python train.py --horizontal_flip=true --norm="layernorm" --channel_attention="se" --stem="single" --residual_init="none" --beta2=0.99 --beta1=0.95 --shampoo_beta=0.95 --adamw_lr_other_params=0.0024 --epochs=25.8 --decay_fraction=0.2 --final_lr_fraction=0 --warmup_steps=250
Rows from block 7 of a small masked image model, named by matrix and row number. Rows with one number belong to one channel. Each number is 50 + 15 x the weight over its row's rms, rounded and kept within 0 to 99. All counts start at 0. After the name is the row's rms in percent of the matrix's.
After each channel's rows are labels from the 100 images, of 14976, where the channel reaches its highest value: "patch colour" is the nearest of a few named colours to the mean colour under the peak. Only what is clearly more common there than usual is listed. The data: capsule endoscopy frames (Kvasir-Capsule). In brackets: how many of the 100, against the usual share in percent.
# convs0: expand pointwise conv (model.blocks.7.convs.0.weight, 256x64x1x1), inputs 0-63
# convs1: depthwise 3x3 conv (model.blocks.7.convs.1.weight, 256x1x3x3, trained with AdamW), a 3x3 kernel
# convs2: project pointwise conv (model.blocks.7.convs.2.weight, 64x256x1x1, transposed), outputs 0-63

convs0.146 104:55 51 70 37 52 42 55 47 55 55 76 46 63 56 74 48 45 26 47 48 55 62 34 17 64 40 63 33 38 49 51 30 38 10 28 48 25 31 67 40 54 66 49 74 35 85 46 42 55 46 34 40 32 25 59 39 47 64 55 41 38 50 54 77
convs1.146 088:53 50 48 35 42 48 56 74 83
convs2.146 110:39 53 53 35 52 73 57 38 57 36 39 21 42 45 38 58 49 69 36 50 39 22 47 42 36 65 78 66 72 57 63 36 49 44 80 41 40 27 38 70 44 29 52 53 60 71 58 70 30 30 56 86 79 57 44 41 44 38 34 65 51 39 67 54
patch colour: orange (48 vs 12.6)

convs0.37 072:62 51 57 29 48 39 07 45 66 55 49 40 65 54 25 55 51 45 20 49 88 45 54 45 44 77 43 50 55 65 41 62 61 48 31 41 48 56 52 71 53 47 32 78 55 53 84 49 51 41 47 49 38 59 18 51 70 38 56 34 68 40 31 70
convs1.37 093:63 72 60 66 48 70 67 63 62
convs2.37 066:70 28 35 56 52 76 48 66 41 73 62 71 68 52 48 57 48 52 65 38 65 74 59 60 83 14 59 62 47 37 72 56 62 51 61 47 76 50 63 61 70 35 58 60 63 61 67 37 56 61 60 50 73 47 63 83 47 67 38 74 54 64 51 58
patch colour: orange (44 vs 12.6)

convs0.172 108:65 57 61 52 47 55 58 48 35 36 44 51 55 52 71 59 30 49 43 46 19 54 20 40 62 26 70 59 42 33 41 59 36 36 56 31 58 49 75 52 73 53 51 40 57 45 19 58 63 20 40 57 20 75 44 64 25 51 34 79 58 47 76 43
convs1.172 135:78 48 59 67 58 75 55 60 55
convs2.172 096:49 33 43 52 41 47 32 56 36 59 35 32 56 52 44 30 10 31 47 64 77 54 45 75 63 43 58 41 60 48 60 34 58 60 30 66 41 36 57 38 55 10 50 69 58 45 63 50 33 40 46 54 74 16 48 44 47 60 42 27 51 14 47 62
patch colour: orange (70 vs 12.6)

convs0.68 087:62 16 60 40 52 49 44 35 35 38 28 60 46 44 43 56 46 62 62 69 59 63 48 29 41 52 85 83 49 38 44 48 27 52 56 81 55 23 72 61 76 72 43 48 59 40 52 27 71 73 61 53 47 62 53 47 32 43 60 62 23 44 59 54
convs1.68 103:45 50 44 58 65 60 30 21 31
convs2.68 081:63 42 56 53 60 76 47 58 44 47 60 46 50 52 48 26 58 72 48 45 68 39 48 57 72 48 55 73 30 36 20 43 78 40 34 48 37 36 43 52 36 52 36 66 43 67 62 32 55 50 49 17 58 77 65 63 79 59 61 68 70 38 10 60
patch colour: black (26 vs 6.6)

convs0.5 105:54 42 54 47 68 40 29 53 35 53 58 39 38 59 50 48 53 46 24 63 55 35 32 45 12 50 72 66 44 30 70 28 48 38 46 52 45 44 46 62 48 50 63 42 62 24 65 86 99 43 48 33 54 61 62 41 53 50 45 64 31 54 50 56
convs1.5 125:49 61 37 73 26 36 46 47 30
convs2.5 112:38 41 24 66 43 54 29 38 30 58 42 59 47 46 39 61 30 53 64 63 62 36 48 29 69 80 71 57 54 54 35 58 42 40 65 45 36 37 39 56 69 26 42 62 73 52 27 37 27 72 12 59 59 33 55 43 51 76 59 47 21 53 41 61
patch colour: orange (35 vs 12.6)

convs0.103 096:29 29 49 26 37 55 33 40 44 52 70 63 20 27 37 39 45 71 57 09 54 51 52 50 68 20 52 37 46 47 54 52 31 42 53 53 38 57 64 70 34 26 55 75 66 66 52 44 46 71 84 64 46 50 61 41 57 42 39 58 57 38 26 51
convs1.103 095:54 59 56 69 46 56 49 88 54
convs2.103 101:28 37 51 60 43 56 45 57 67 40 63 47 68 68 59 62 89 45 28 50 47 57 49 46 33 45 22 58 65 56 66 50 36 54 52 23 53 49 56 24 44 55 32 19 69 62 58 69 43 31 37 17 36 43 39 55 62 66 78 37 47 20 45 47
patch colour: orange (47 vs 12.6); grey (34 vs 8.5)

convs0.89 080:44 62 55 54 76 75 51 43 62 55 28 39 43 61 56 33 59 39 70 37 22 60 64 59 59 40 62 32 46 09 60 39 57 30 54 58 60 45 54 51 47 44 55 45 51 52 44 62 35 22 34 39 71 48 77 63 44 43 13 54 50 59 86 74
convs1.89 096:48 54 58 57 81 73 55 69 55
convs2.89 089:51 18 41 33 44 44 32 63 71 14 73 64 53 43 38 53 41 55 39 54 59 44 49 41 28 82 58 55 75 78 32 55 67 52 46 60 45 50 27 72 59 43 43 39 53 41 62 49 55 68 68 37 30 43 51 33 63 63 70 43 45 52 12 64
patch colour: pink (34 vs 0.6)

convs0.162 080:50 50 68 52 53 40 56 95 52 58 44 36 60 44 58 44 46 44 56 93 64 80 61 87 36 65 72 71 49 87 55 58 32 43 32 63 44 56 38 61 42 58 51 48 36 31 31 58 37 66 35 33 44 50 67 42 54 55 66 45 53 49 50 46
convs1.162 012:42 54 45 54 66 53 55 85 31
convs2.162 082:59 55 42 34 64 77 35 56 52 54 42 17 45 49 53 37 27 69 42 43 64 81 61 55 45 39 64 79 40 48 29 33 44 39 35 66 75 47 40 49 71 43 57 88 69 49 71 51 46 72 29 63 56 59 70 34 37 51 35 48 60 40 27 41
patch colour: black (96 vs 6.6)

convs0.23 100:51 70 69 42 40 82 60 75 54 52 50 63 51 56 63 59 67 64 44 45 35 69 63 32 76 27 50 22 69 58 46 54 59 17 73 42 42 42 46 50 40 36 16 52 27 53 64 35 59 35 43 56 58 54 73 42 32 75 38 55 52 27 61 53
convs1.23 106:62 60 55 70 48 61 64 70 75
convs2.23 096:40 59 28 46 85 29 64 32 62 60 47 46 62 51 34 47 38 50 61 54 51 47 43 61 35 62 45 59 16 42 58 55 49 57 28 50 51 82 76 68 73 52 73 38 59 54 66 65 39 72 69 56 61 41 40 64 90 53 68 42 31 61 56 67
patch colour: orange (69 vs 12.6)

convs0.16 103:45 72 25 58 31 39 26 48 41 62 30 56 20 52 59 35 51 43 51 28 28 42 33 44 21 48 21 58 43 48 47 47 52 43 67 59 20 27 71 49 51 36 54 70 42 33 57 47 49 31 33 63 74 62 62 60 59 34 36 78 65 35 34 50
convs1.16 097:44 76 19 47 66 43 52 50 54
convs2.16 117:51 62 45 56 70 54 28 58 31 23 51 58 60 53 58 72 23 35 52 51 70 36 23 51 32 22 38 52 40 50 39 36 66 57 30 49 51 37 68 61 30 40 63 57 65 67 69 77 61 45 60 72 44 67 34 44 42 40 28 79 22 57 45 42
patch colour: orange (33 vs 12.6)

convs0.106 091:39 43 20 56 38 63 51 57 42 74 27 67 49 55 50 32 61 56 51 18 57 70 10 45 64 60 29 63 45 47 64 67 61 34 44 28 50 48 65 38 43 77 54 57 37 80 49 36 66 61 63 49 51 50 44 75 62 74 52 69 72 37 43 42
convs1.106 133:40 59 58 60 80 70 54 63 64
convs2.106 117:19 42 62 44 57 34 79 27 44 71 63 49 75 51 58 61 26 51 65 65 66 63 57 83 53 24 63 44 51 44 50 50 66 53 69 66 60 52 55 37 51 35 50 61 58 32 67 80 45 35 66 69 39 51 47 60 29 48 37 52 44 63 88 45
patch colour: orange (30 vs 12.6)

convs0.208 081:68 55 42 69 68 41 45 73 69 56 46 86 53 47 43 47 58 50 44 60 48 72 47 59 45 59 90 72 75 62 55 64 38 42 50 60 45 35 42 68 57 70 59 64 44 47 22 76 36 59 41 37 58 73 65 41 94 49 60 62 50 49 37 58
convs1.208 136:52 61 36 55 57 32 32 28 71
convs2.208 126:16 45 53 69 56 54 34 53 46 41 27 56 56 84 67 33 68 50 76 67 33 44 39 51 37 68 39 39 35 35 35 49 41 32 56 57 23 31 38 47 48 58 82 57 55 40 45 50 51 40 40 32 45 38 72 42 84 38 43 43 55 83 35 50
patch colour: black (100 vs 6.6)

convs0.127 107:38 35 37 79 62 68 61 42 45 52 46 56 66 78 64 41 60 57 49 26 55 70 38 43 66 17 39 48 68 50 37 48 34 24 37 34 52 67 54 68 40 49 71 46 58 59 36 38 77 24 62 62 37 61 34 68 40 66 36 28 70 65 37 67
convs1.127 091:41 43 37 65 78 64 30 57 40
convs2.127 107:29 47 54 52 54 55 60 35 11 96 72 43 76 45 44 51 50 68 79 56 47 60 47 56 42 21 44 36 52 53 69 41 73 47 30 29 52 58 65 32 48 32 58 50 37 23 50 46 39 49 60 47 55 41 49 48 37 61 52 60 23 31 74 38
patch colour: orange (58 vs 12.6)

convs0.81 098:43 70 64 51 38 42 55 51 38 25 59 44 42 35 56 46 64 26 35 36 55 44 33 53 48 44 39 61 53 19 31 17 60 17 74 50 79 43 63 44 52 64 55 43 50 24 41 81 63 57 53 51 60 63 38 25 33 34 27 45 37 40 37 29
convs1.81 101:52 77 65 41 56 35 76 46 58
convs2.81 109:35 37 29 62 63 33 34 55 48 72 42 76 09 46 40 50 75 70 86 67 30 45 82 41 56 47 74 32 46 55 55 58 43 64 49 37 34 45 44 53 43 40 36 42 47 51 47 39 30 52 45 47 60 29 54 61 46 29 42 49 60 31 65 79
patch colour: grey (32 vs 8.5)

convs0.57 096:69 40 54 61 68 41 43 46 54 52 47 31 30 46 54 25 33 33 58 23 70 49 26 41 50 66 41 38 57 62 46 52 78 52 47 71 70 35 59 60 66 41 62 62 62 47 71 43 47 57 62 66 24 79 23 58 80 61 61 42 48 38 15 54
convs1.57 122:57 72 59 64 18 60 58 52 54
convs2.57 081:28 31 50 48 66 65 33 31 32 54 43 67 64 44 44 59 26 57 34 44 58 49 42 34 51 23 60 20 49 38 47 41 75 45 51 70 61 39 55 60 57 29 80 89 61 65 57 72 47 64 62 60 37 31 42 31 31 58 54 39 44 57 78 40
patch colour: orange (45 vs 12.6)

convs0.191 079:56 48 66 44 64 42 50 85 54 61 52 45 59 36 60 44 39 51 50 93 66 84 67 82 36 67 62 71 50 92 52 39 34 36 44 66 44 59 36 64 42 59 56 39 41 37 25 59 36 63 36 34 50 51 67 38 37 60 63 44 49 50 47 51
convs1.191 024:41 81 50 41 44 53 57 37 25
convs2.191 074:65 57 43 58 68 48 51 40 63 49 54 52 51 45 41 33 63 68 38 30 62 54 46 45 57 40 57 63 35 38 10 48 46 37 42 92 66 35 62 18 57 64 48 74 66 69 23 29 28 71 57 38 65 65 62 38 54 29 42 45 65 61 34 39
patch colour: black (95 vs 6.6)

convs0.227 097:46 23 41 55 52 44 59 46 42 28 60 44 26 36 41 41 58 36 26 52 68 33 60 58 57 86 50 35 40 77 62 26 29 34 16 56 32 34 29 70 32 56 52 51 48 59 16 39 75 49 47 60 40 23 52 46 47 54 55 32 53 54 54 56
convs1.227 087:73 54 42 45 63 22 52 30 41
convs2.227 103:62 46 33 41 53 63 63 69 57 62 41 35 33 59 33 28 45 78 56 64 43 44 66 71 70 55 41 35 55 76 47 35 39 56 64 47 68 33 56 47 43 20 55 52 51 65 56 58 26 32 46 45 90 29 47 33 95 61 39 51 54 42 59 53
patch colour: black (85 vs 6.6)

convs0.88 081:52 51 38 74 35 47 66 40 35 37 50 53 82 65 54 53 62 55 75 69 36 43 61 73 47 35 70 69 30 26 44 62 42 23 48 64 59 64 56 62 27 49 42 37 41 63 55 37 63 72 22 56 32 70 69 42 51 56 49 41 89 59 49 34
convs1.88 066:34 33 33 54 52 33 39 32 30
convs2.88 110:64 83 53 52 49 71 41 46 63 49 28 28 56 82 47 44 28 67 38 79 59 33 55 67 47 60 56 62 42 43 51 36 57 63 46 54 75 26 31 41 59 42 37 65 33 72 34 23 60 42 56 53 85 52 38 43 16 63 53 41 53 55 49 55
patch colour: black (97 vs 6.6)

convs0.43 082:65 43 41 53 20 68 82 27 63 67 59 40 54 34 26 30 30 60 41 38 40 49 57 61 29 41 45 30 60 61 55 78 68 54 43 66 59 64 61 65 69 40 47 44 69 48 47 37 32 54 28 82 38 64 29 50 62 69 60 55 32 42 51 31
convs1.43 103:64 61 62 63 52 68 69 65 71
convs2.43 062:61 50 51 53 42 48 63 32 54 88 39 65 62 60 60 49 36 70 39 67 51 93 33 46 69 11 39 52 28 60 39 42 40 53 52 56 55 45 73 42 62 52 46 57 52 39 58 63 76 35 76 46 57 40 26 45 49 49 33 84 55 65 65 49
patch colour: grey (51 vs 8.5)

convs0.29 111:34 62 24 36 61 43 32 60 17 41 39 44 58 47 48 47 53 56 71 66 38 37 36 29 62 31 27 58 54 22 49 43 48 34 39 26 26 55 57 37 28 34 28 48 11 48 41 44 43 69 46 38 52 39 51 45 46 25 67 33 63 39 71 63
convs1.29 110:50 36 59 71 75 74 56 40 49
convs2.29 110:34 45 54 63 47 44 52 40 21 77 51 51 56 29 47 52 54 76 44 42 64 65 58 37 66 08 31 23 39 43 35 29 65 52 61 25 67 45 48 50 69 48 55 55 53 37 70 50 43 38 55 59 45 36 52 51 41 89 61 50 22 56 75 35
patch colour: orange (50 vs 12.6)

convs0.120 098:72 31 56 11 57 37 64 38 17 60 33 61 67 46 28 32 69 49 46 60 63 83 36 34 46 39 47 62 52 40 52 54 40 43 59 45 70 22 76 44 53 57 47 60 59 54 54 59 68 49 65 42 36 42 13 27 67 45 58 54 54 42 53 71
convs1.120 112:62 74 66 49 27 36 37 63 47
convs2.120 104:38 52 40 56 77 68 66 58 33 57 61 17 61 59 41 56 27 74 57 41 66 29 53 66 47 32 47 49 42 19 52 48 55 39 30 40 53 52 56 72 55 29 64 76 52 64 64 53 41 32 63 71 50 28 72 55 76 48 49 82 58 28 51 63
patch colour: orange (47 vs 12.6)

convs0.185 094:38 46 42 38 42 26 47 12 92 67 36 32 21 51 43 48 47 52 64 53 64 44 55 33 70 65 51 37 29 64 50 22 37 72 49 64 43 55 77 71 38 59 31 60 47 32 55 48 49 50 59 49 39 41 29 60 64 50 68 73 36 52 42 62
convs1.185 102:63 47 67 52 29 44 53 78 65
convs2.185 095:50 45 50 19 54 48 40 69 47 58 45 24 45 50 10 39 45 25 16 39 37 36 27 49 52 53 42 61 67 48 85 63 63 69 31 47 60 42 63 54 71 58 72 45 60 54 47 82 31 25 38 58 37 49 47 28 50 50 38 41 46 61 51 38
patch colour: orange (42 vs 12.6)

convs0.188 104:37 48 67 65 59 45 28 43 42 30 47 48 57 29 43 56 82 51 40 48 60 36 46 50 40 61 52 37 44 80 54 51 71 15 49 61 62 87 28 47 38 38 66 69 52 62 33 50 54 51 79 48 25 49 52 67 61 65 70 19 65 60 43 32
convs1.188 106:31 31 32 58 35 42 64 67 63
convs2.188 108:55 59 39 27 82 71 58 59 48 49 36 47 42 32 42 44 41 35 35 35 49 48 34 36 61 31 43 24 61 22 50 53 41 35 47 36 39 49 30 65 80 48 63 76 37 25 57 54 38 34 62 53 51 41 45 51 75 56 91 61 51 79 44 58
patch colour: grey (28 vs 8.5)