config = dict(
    horizontal_flip=True,
    expansion=4,
    optimizer='soap',
    beta2=0.99,
    merge_dims=True,
    epochs=25.8,
)
Rows from block 5, named by matrix and row number. Rows with one number belong to one channel. Each number is 50 + 15 x the weight over its row's rms, rounded and kept within 0 to 99. All counts start at 0. After the name is the row's rms in percent of the matrix's.
# convs0: expand pointwise conv (model.blocks.5.convs.0.weight, 256x64x1x1), inputs 32-63
# convs2: project pointwise conv (model.blocks.5.convs.2.weight, 64x256x1x1, transposed), outputs 32-63
convs0.161 090:48 54 61 10 43 68 34 52 45 46 57 58 48 56 66 39 36 47 42 58 64 56 46 69 44 40 59 61 56 77 43 34
convs0.162 118:24 71 61 39 44 27 51 32 54 45 23 44 77 51 31 30 24 48 56 22 50 38 53 70 26 63 46 59 35 55 55 26
convs0.164 072:37 37 60 23 53 42 52 41 33 49 36 71 53 35 49 96 35 47 37 64 41 38 45 61 56 33 49 47 39 71 60 20
convs0.165 092:35 35 41 64 40 41 45 64 39 64 67 70 54 67 47 57 41 66 57 45 60 47 62 36 48 44 63 27 60 40 30 29
convs0.166 104:52 49 56 51 33 48 59 76 54 44 70 74 28 26 78 22 45 57 57 42 62 65 73 40 41 58 68 37 27 54 50 65
convs0.167 061:40 61 59 86 74 36 64 15 49 52 59 73 69 60 31 61 69 51 23 75 62 46 67 29 75 39 58 26 47 32 54 43
convs0.170 082:39 60 44 72 49 23 54 23 68 38 48 77 87 60 46 56 71 45 28 74 47 54 68 45 63 25 47 38 56 58 44 35
convs0.171 118:61 59 48 55 53 48 43 50 35 45 43 54 67 41 58 66 76 34 17 61 59 28 58 67 54 23 68 31 41 58 61 39
convs0.172 086:44 27 59 62 55 44 49 61 87 63 66 65 63 38 61 27 43 46 47 47 17 52 34 43 54 42 46 35 31 49 46 69
convs0.173 128:23 61 53 47 61 26 44 45 49 53 37 74 58 67 46 63 57 44 48 73 34 76 51 47 78 30 68 44 62 47 50 41
convs0.175 132:53 20 82 66 65 84 52 45 61 65 54 46 46 48 51 33 35 48 21 50 35 67 67 44 49 19 65 29 28 58 22 40
convs0.176 119:62 81 37 40 38 16 39 61 52 42 51 24 55 60 62 41 50 48 56 62 39 59 48 63 61 57 55 48 31 32 54 45
convs0.177 066:38 63 65 57 83 29 64 24 66 45 63 73 78 51 45 56 78 41 30 59 43 42 52 33 46 28 70 34 21 30 65 45
convs0.178 104:43 33 35 55 35 44 49 46 65 37 47 52 41 16 53 69 32 28 45 58 48 35 52 44 21 49 40 42 63 74 08 91
convs0.179 128:43 65 40 51 68 48 22 72 35 32 25 19 53 58 67 41 45 41 57 60 54 50 30 28 67 43 30 38 56 41 48 47
convs0.180 123:56 68 64 35 42 74 48 40 62 64 47 44 57 30 59 64 53 59 64 54 24 63 63 54 41 38 78 32 91 47 65 40
convs0.181 052:34 66 45 78 53 32 56 27 34 31 42 73 67 58 34 70 43 52 50 75 65 44 72 41 79 54 68 38 62 49 52 35
convs0.182 077:42 60 33 64 50 64 52 27 30 40 49 56 43 48 47 58 50 68 27 71 57 34 68 36 60 46 44 32 87 65 40 38
convs0.183 102:46 42 63 89 36 68 65 42 50 31 46 48 46 54 66 63 44 27 41 52 22 46 63 44 55 55 30 33 31 63 56 51
convs0.184 099:44 52 38 64 57 34 58 35 60 21 48 60 68 56 48 56 56 57 36 72 55 43 63 40 61 34 38 36 77 60 41 35
convs0.185 079:63 45 59 25 67 79 50 49 35 63 47 64 54 47 74 46 57 46 49 27 47 46 27 43 35 71 59 23 47 47 75 94
convs0.186 092:16 40 85 77 86 58 28 73 70 61 41 44 62 28 39 70 58 41 60 43 62 53 50 67 43 44 56 51 44 65 32 70
convs0.187 082:38 59 61 62 65 21 59 30 63 41 46 86 82 62 35 50 59 36 43 60 45 59 67 43 67 37 61 26 31 31 47 50
convs0.188 134:33 53 61 78 57 48 44 55 33 72 51 53 37 49 43 37 49 48 81 32 57 52 41 17 73 30 69 57 51 54 62 30
convs0.189 076:70 43 41 32 28 43 66 39 59 28 26 48 33 24 77 33 35 44 40 50 46 52 30 31 70 47 52 65 55 54 63 45
convs0.190 117:77 74 46 66 38 55 76 26 46 34 53 14 51 54 42 38 41 58 33 65 38 44 55 76 43 36 24 55 38 41 44 43
convs0.191 082:36 34 21 66 38 63 64 30 33 61 67 52 41 52 61 61 36 45 35 65 50 22 69 49 33 64 36 48 83 29 54 55
convs0.192 112:61 23 60 38 42 63 66 38 67 56 51 51 58 26 38 44 27 44 75 58 52 33 00 39 34 52 45 30 68 63 42 62
convs0.193 103:38 25 79 58 36 17 50 58 56 48 22 38 57 33 71 58 38 50 39 44 78 23 31 57 59 54 52 40 45 41 55 43
convs0.194 100:45 42 55 33 81 40 45 50 67 47 50 35 28 31 43 63 36 57 96 45 54 37 50 40 51 59 64 39 52 32 55 37
convs0.195 081:35 37 16 65 37 37 78 57 32 57 45 47 23 51 53 38 44 25 18 65 66 36 53 58 33 56 51 48 55 56 66 57
convs0.196 056:44 63 65 61 75 32 63 47 56 35 59 49 82 61 27 63 72 61 13 75 49 54 48 34 52 36 70 45 36 55 73 46
convs0.197 113:54 57 19 47 48 38 46 34 20 64 81 40 44 62 56 58 74 59 71 35 50 54 43 72 75 61 54 42 47 35 39 71
convs0.198 090:38 41 62 73 72 53 53 23 34 65 52 76 56 50 51 36 44 46 65 56 48 29 82 47 63 38 54 14 47 22 43 72
convs0.200 082:32 57 43 68 91 58 58 24 37 54 67 81 61 45 44 56 56 54 62 71 51 25 75 40 52 39 70 28 53 16 57 74
convs0.201 118:25 47 33 44 62 60 26 48 39 64 37 41 27 48 53 65 46 30 40 70 44 65 69 84 36 38 59 57 63 38 75 38
convs0.202 107:59 60 61 41 61 64 44 55 55 85 53 32 46 25 63 70 38 37 87 72 28 60 50 51 42 32 62 35 68 31 84 44
convs0.203 112:49 68 32 42 52 35 75 63 50 41 42 64 26 30 58 74 73 72 26 13 46 43 54 62 27 46 64 51 31 58 69 62
convs0.204 078:40 57 64 72 50 59 69 31 49 58 50 43 70 46 14 69 44 72 43 76 47 46 63 39 54 40 65 37 32 46 66 20
convs0.205 123:64 71 30 41 65 55 27 43 43 38 87 44 26 56 49 77 53 66 62 45 55 64 45 55 24 58 64 67 79 49 46 52
convs0.206 061:34 56 43 73 48 31 55 24 46 31 45 71 73 62 40 58 72 54 30 74 50 41 63 34 61 36 51 30 64 50 33 42
convs0.207 056:41 62 67 79 69 31 64 36 59 33 59 62 86 63 22 50 67 58 19 70 41 58 48 32 52 35 71 38 44 45 63 50
convs0.208 106:54 53 51 43 61 54 50 44 59 14 57 81 56 37 27 63 75 58 59 39 57 35 62 79 22 68 60 57 42 69 49 78
convs0.209 126:40 45 53 53 48 36 53 46 49 46 30 46 73 46 42 40 35 52 56 08 08 34 56 67 50 42 51 68 32 66 45 53
convs0.210 092:61 47 59 40 55 75 54 34 43 48 52 49 54 56 79 29 51 41 34 29 57 74 49 46 47 57 63 68 46 32 63 81
convs0.211 059:48 57 53 63 65 45 59 48 41 34 50 65 65 62 32 57 62 65 26 70 37 47 62 33 57 43 51 38 72 68 47 41
convs0.212 125:51 73 39 52 74 26 62 35 62 54 59 54 43 45 47 55 65 43 56 45 63 35 67 40 53 57 78 65 00 19 53 69
convs2.161 095:52 50 69 41 52 61 68 44 55 67 16 43 37 43 44 45 65 39 39 55 47 31 41 52 32 29 39 24 26 60 60 72
convs2.162 131:33 38 70 35 62 49 58 27 62 51 56 70 43 54 68 61 74 83 59 61 49 47 31 42 46 40 68 29 50 64 35 52
convs2.164 076:51 55 52 59 38 26 54 34 52 64 58 83 70 55 44 56 36 45 65 74 68 36 40 35 46 47 55 50 91 34 56 50
convs2.165 106:55 68 56 51 42 62 45 31 51 62 37 41 45 40 36 40 41 23 53 61 57 62 39 59 18 67 59 66 60 62 38 57
convs2.166 116:76 63 48 39 71 51 73 47 51 55 56 72 37 58 74 72 70 49 49 47 49 49 23 27 44 47 60 39 71 68 47 39
convs2.167 062:53 63 45 55 31 47 39 47 38 55 49 50 54 37 55 51 56 76 28 18 16 52 86 25 34 37 57 48 62 73 29 69
convs2.170 043:42 45 57 45 53 55 09 33 47 58 50 59 42 43 50 36 87 74 89 21 57 35 68 39 45 38 40 24 44 47 52 42
convs2.171 108:52 61 55 45 35 37 69 38 45 51 48 51 24 33 51 40 57 75 34 67 79 47 58 82 42 55 76 53 70 28 65 54
convs2.172 083:64 54 59 59 32 61 56 63 45 30 56 42 49 47 44 36 48 60 60 49 47 79 21 40 36 78 68 53 54 35 41 56
convs2.173 140:51 57 65 27 63 61 40 53 55 61 37 60 41 77 40 56 79 38 61 63 60 49 24 41 52 63 57 42 33 47 25 69
convs2.175 110:39 31 48 54 66 27 42 62 87 51 49 43 59 45 61 64 41 29 35 49 46 38 48 53 83 66 55 50 52 40 25 48
convs2.176 117:83 58 30 43 60 73 23 44 40 28 74 54 42 80 76 58 49 19 42 49 55 60 50 69 50 38 57 64 47 95 58 66
convs2.177 055:35 59 44 62 65 45 58 73 24 47 29 38 52 55 43 39 84 31 57 53 52 78 52 27 54 27 55 29 34 55 41 44
convs2.178 112:61 45 44 58 59 48 44 44 44 55 37 36 70 58 57 38 43 62 61 61 57 73 50 25 51 54 85 47 29 49 49 45
convs2.179 115:47 42 51 45 33 05 48 54 49 57 67 23 29 59 77 49 46 46 57 28 28 52 23 56 42 61 31 51 44 62 42 33
convs2.180 099:60 46 24 33 64 56 53 56 31 53 81 55 36 39 60 55 37 50 58 53 62 30 51 99 64 58 49 30 41 58 60 22
convs2.181 037:63 73 52 46 61 43 51 42 53 83 38 56 41 46 52 31 68 28 77 35 58 47 59 58 52 39 77 51 67 39 61 30
convs2.182 087:26 50 49 53 50 19 38 71 22 50 45 63 60 26 61 48 49 53 50 41 49 61 45 36 71 43 62 63 46 55 53 69
convs2.183 094:60 49 61 40 49 23 36 51 60 52 61 57 66 47 54 52 32 77 33 56 27 55 38 21 38 69 79 44 60 49 30 41
convs2.184 058:46 38 67 71 42 71 72 68 44 58 34 74 55 71 46 41 45 47 72 55 86 66 83 52 51 31 41 14 34 39 61 47
convs2.185 115:63 53 44 53 08 58 51 48 45 45 45 76 42 60 59 44 55 52 48 64 33 40 65 54 34 26 87 43 31 67 51 47
convs2.186 098:72 59 47 71 56 29 50 59 40 57 37 61 57 49 37 72 16 53 49 59 47 40 57 41 33 71 56 54 26 38 54 41
convs2.187 046:37 59 56 53 31 33 57 46 34 53 55 30 70 43 54 52 43 43 56 22 51 61 62 53 43 27 80 40 42 42 59 72
convs2.188 106:59 43 49 52 76 70 38 79 59 67 65 46 26 76 42 62 27 60 35 42 48 33 46 75 42 66 57 57 38 55 70 49
convs2.189 095:58 38 40 46 43 68 52 83 38 47 84 73 63 77 68 56 40 60 67 40 49 39 65 63 26 46 54 64 54 41 52 67
convs2.190 111:61 36 63 50 25 61 38 49 64 75 30 79 51 37 06 56 50 79 42 41 73 60 50 68 30 63 64 48 53 63 41 38
convs2.191 131:65 60 69 48 41 20 36 59 40 85 35 78 36 51 06 36 45 43 53 21 52 32 59 58 59 83 40 66 39 60 58 51
convs2.192 113:70 38 30 46 52 56 55 85 58 51 24 31 48 79 63 25 69 58 68 47 45 67 71 44 56 77 47 47 58 43 37 60
convs2.193 123:57 83 43 51 25 52 25 14 75 54 37 49 38 55 55 47 63 60 44 50 46 35 49 29 16 58 50 67 56 61 41 62
convs2.194 108:44 25 40 45 70 65 48 53 53 65 40 49 55 75 46 51 32 55 58 56 27 50 58 42 73 61 27 36 47 62 30 45
convs2.195 096:47 57 58 56 46 39 60 56 54 49 57 45 46 43 34 43 70 71 48 63 35 37 27 34 31 61 59 32 45 32 31 57
convs2.196 058:35 69 37 51 67 51 56 61 34 78 44 31 46 25 43 35 81 46 52 28 48 65 65 36 70 51 30 41 42 45 48 64
convs2.197 101:48 25 87 55 46 57 37 59 57 44 31 62 03 54 32 61 56 40 56 71 77 47 47 35 47 58 53 62 32 39 56 54
convs2.198 080:46 51 45 44 55 78 42 45 41 59 72 63 65 53 40 47 55 33 62 18 77 49 51 33 35 83 51 60 18 57 54 34
convs2.200 054:50 58 66 71 54 32 56 57 36 61 28 41 65 43 56 61 79 25 51 48 43 50 40 26 42 46 72 61 63 49 60 47
convs2.201 099:29 62 51 67 65 39 34 38 43 65 52 25 47 53 53 53 38 61 42 38 36 26 37 39 49 85 68 25 46 32 52 66
convs2.202 100:38 67 27 36 43 45 58 58 33 68 60 48 60 18 66 75 41 34 32 35 70 35 46 81 50 71 40 37 37 54 43 58
convs2.203 110:94 49 44 18 45 61 42 35 48 79 62 42 60 54 55 43 57 59 57 43 44 37 67 60 49 63 54 26 59 85 64 46
convs2.204 097:43 75 66 51 39 10 48 35 51 63 34 20 43 50 51 46 50 33 38 60 52 48 26 48 64 57 69 48 62 43 47 72
convs2.205 122:31 64 68 41 48 38 70 52 45 65 72 48 35 73 43 60 68 41 45 32 32 46 44 29 59 63 43 62 07 37 36 67
convs2.206 061:36 17 48 50 32 55 03 53 64 31 26 42 42 44 50 58 50 69 55 46 37 44 65 39 36 25 51 39 52 70 69 60
convs2.207 054:49 57 33 69 64 61 43 46 37 60 63 51 45 41 50 69 51 61 16 52 36 52 38 28 51 34 58 46 68 37 38 81
convs2.208 117:72 70 71 42 60 49 50 63 44 81 50 47 56 53 42 54 63 58 39 57 58 56 50 30 38 55 45 43 37 67 59 34
convs2.209 121:15 36 49 52 57 59 50 44 61 46 59 64 50 26 69 62 35 55 55 59 80 52 36 57 34 80 60 65 32 41 39 47
convs2.210 129:46 43 43 56 29 64 47 51 58 34 50 63 70 64 64 51 55 42 76 24 22 24 58 56 41 45 40 60 45 65 25 42
convs2.211 043:35 61 48 50 59 53 48 48 31 35 24 33 38 68 68 50 65 64 42 45 58 75 61 45 58 57 51 23 45 50 44 56
convs2.212 134:50 56 66 23 46 37 73 80 41 69 52 39 20 73 45 62 78 65 43 48 53 41 47 75 46 55 36 78 67 42 64 20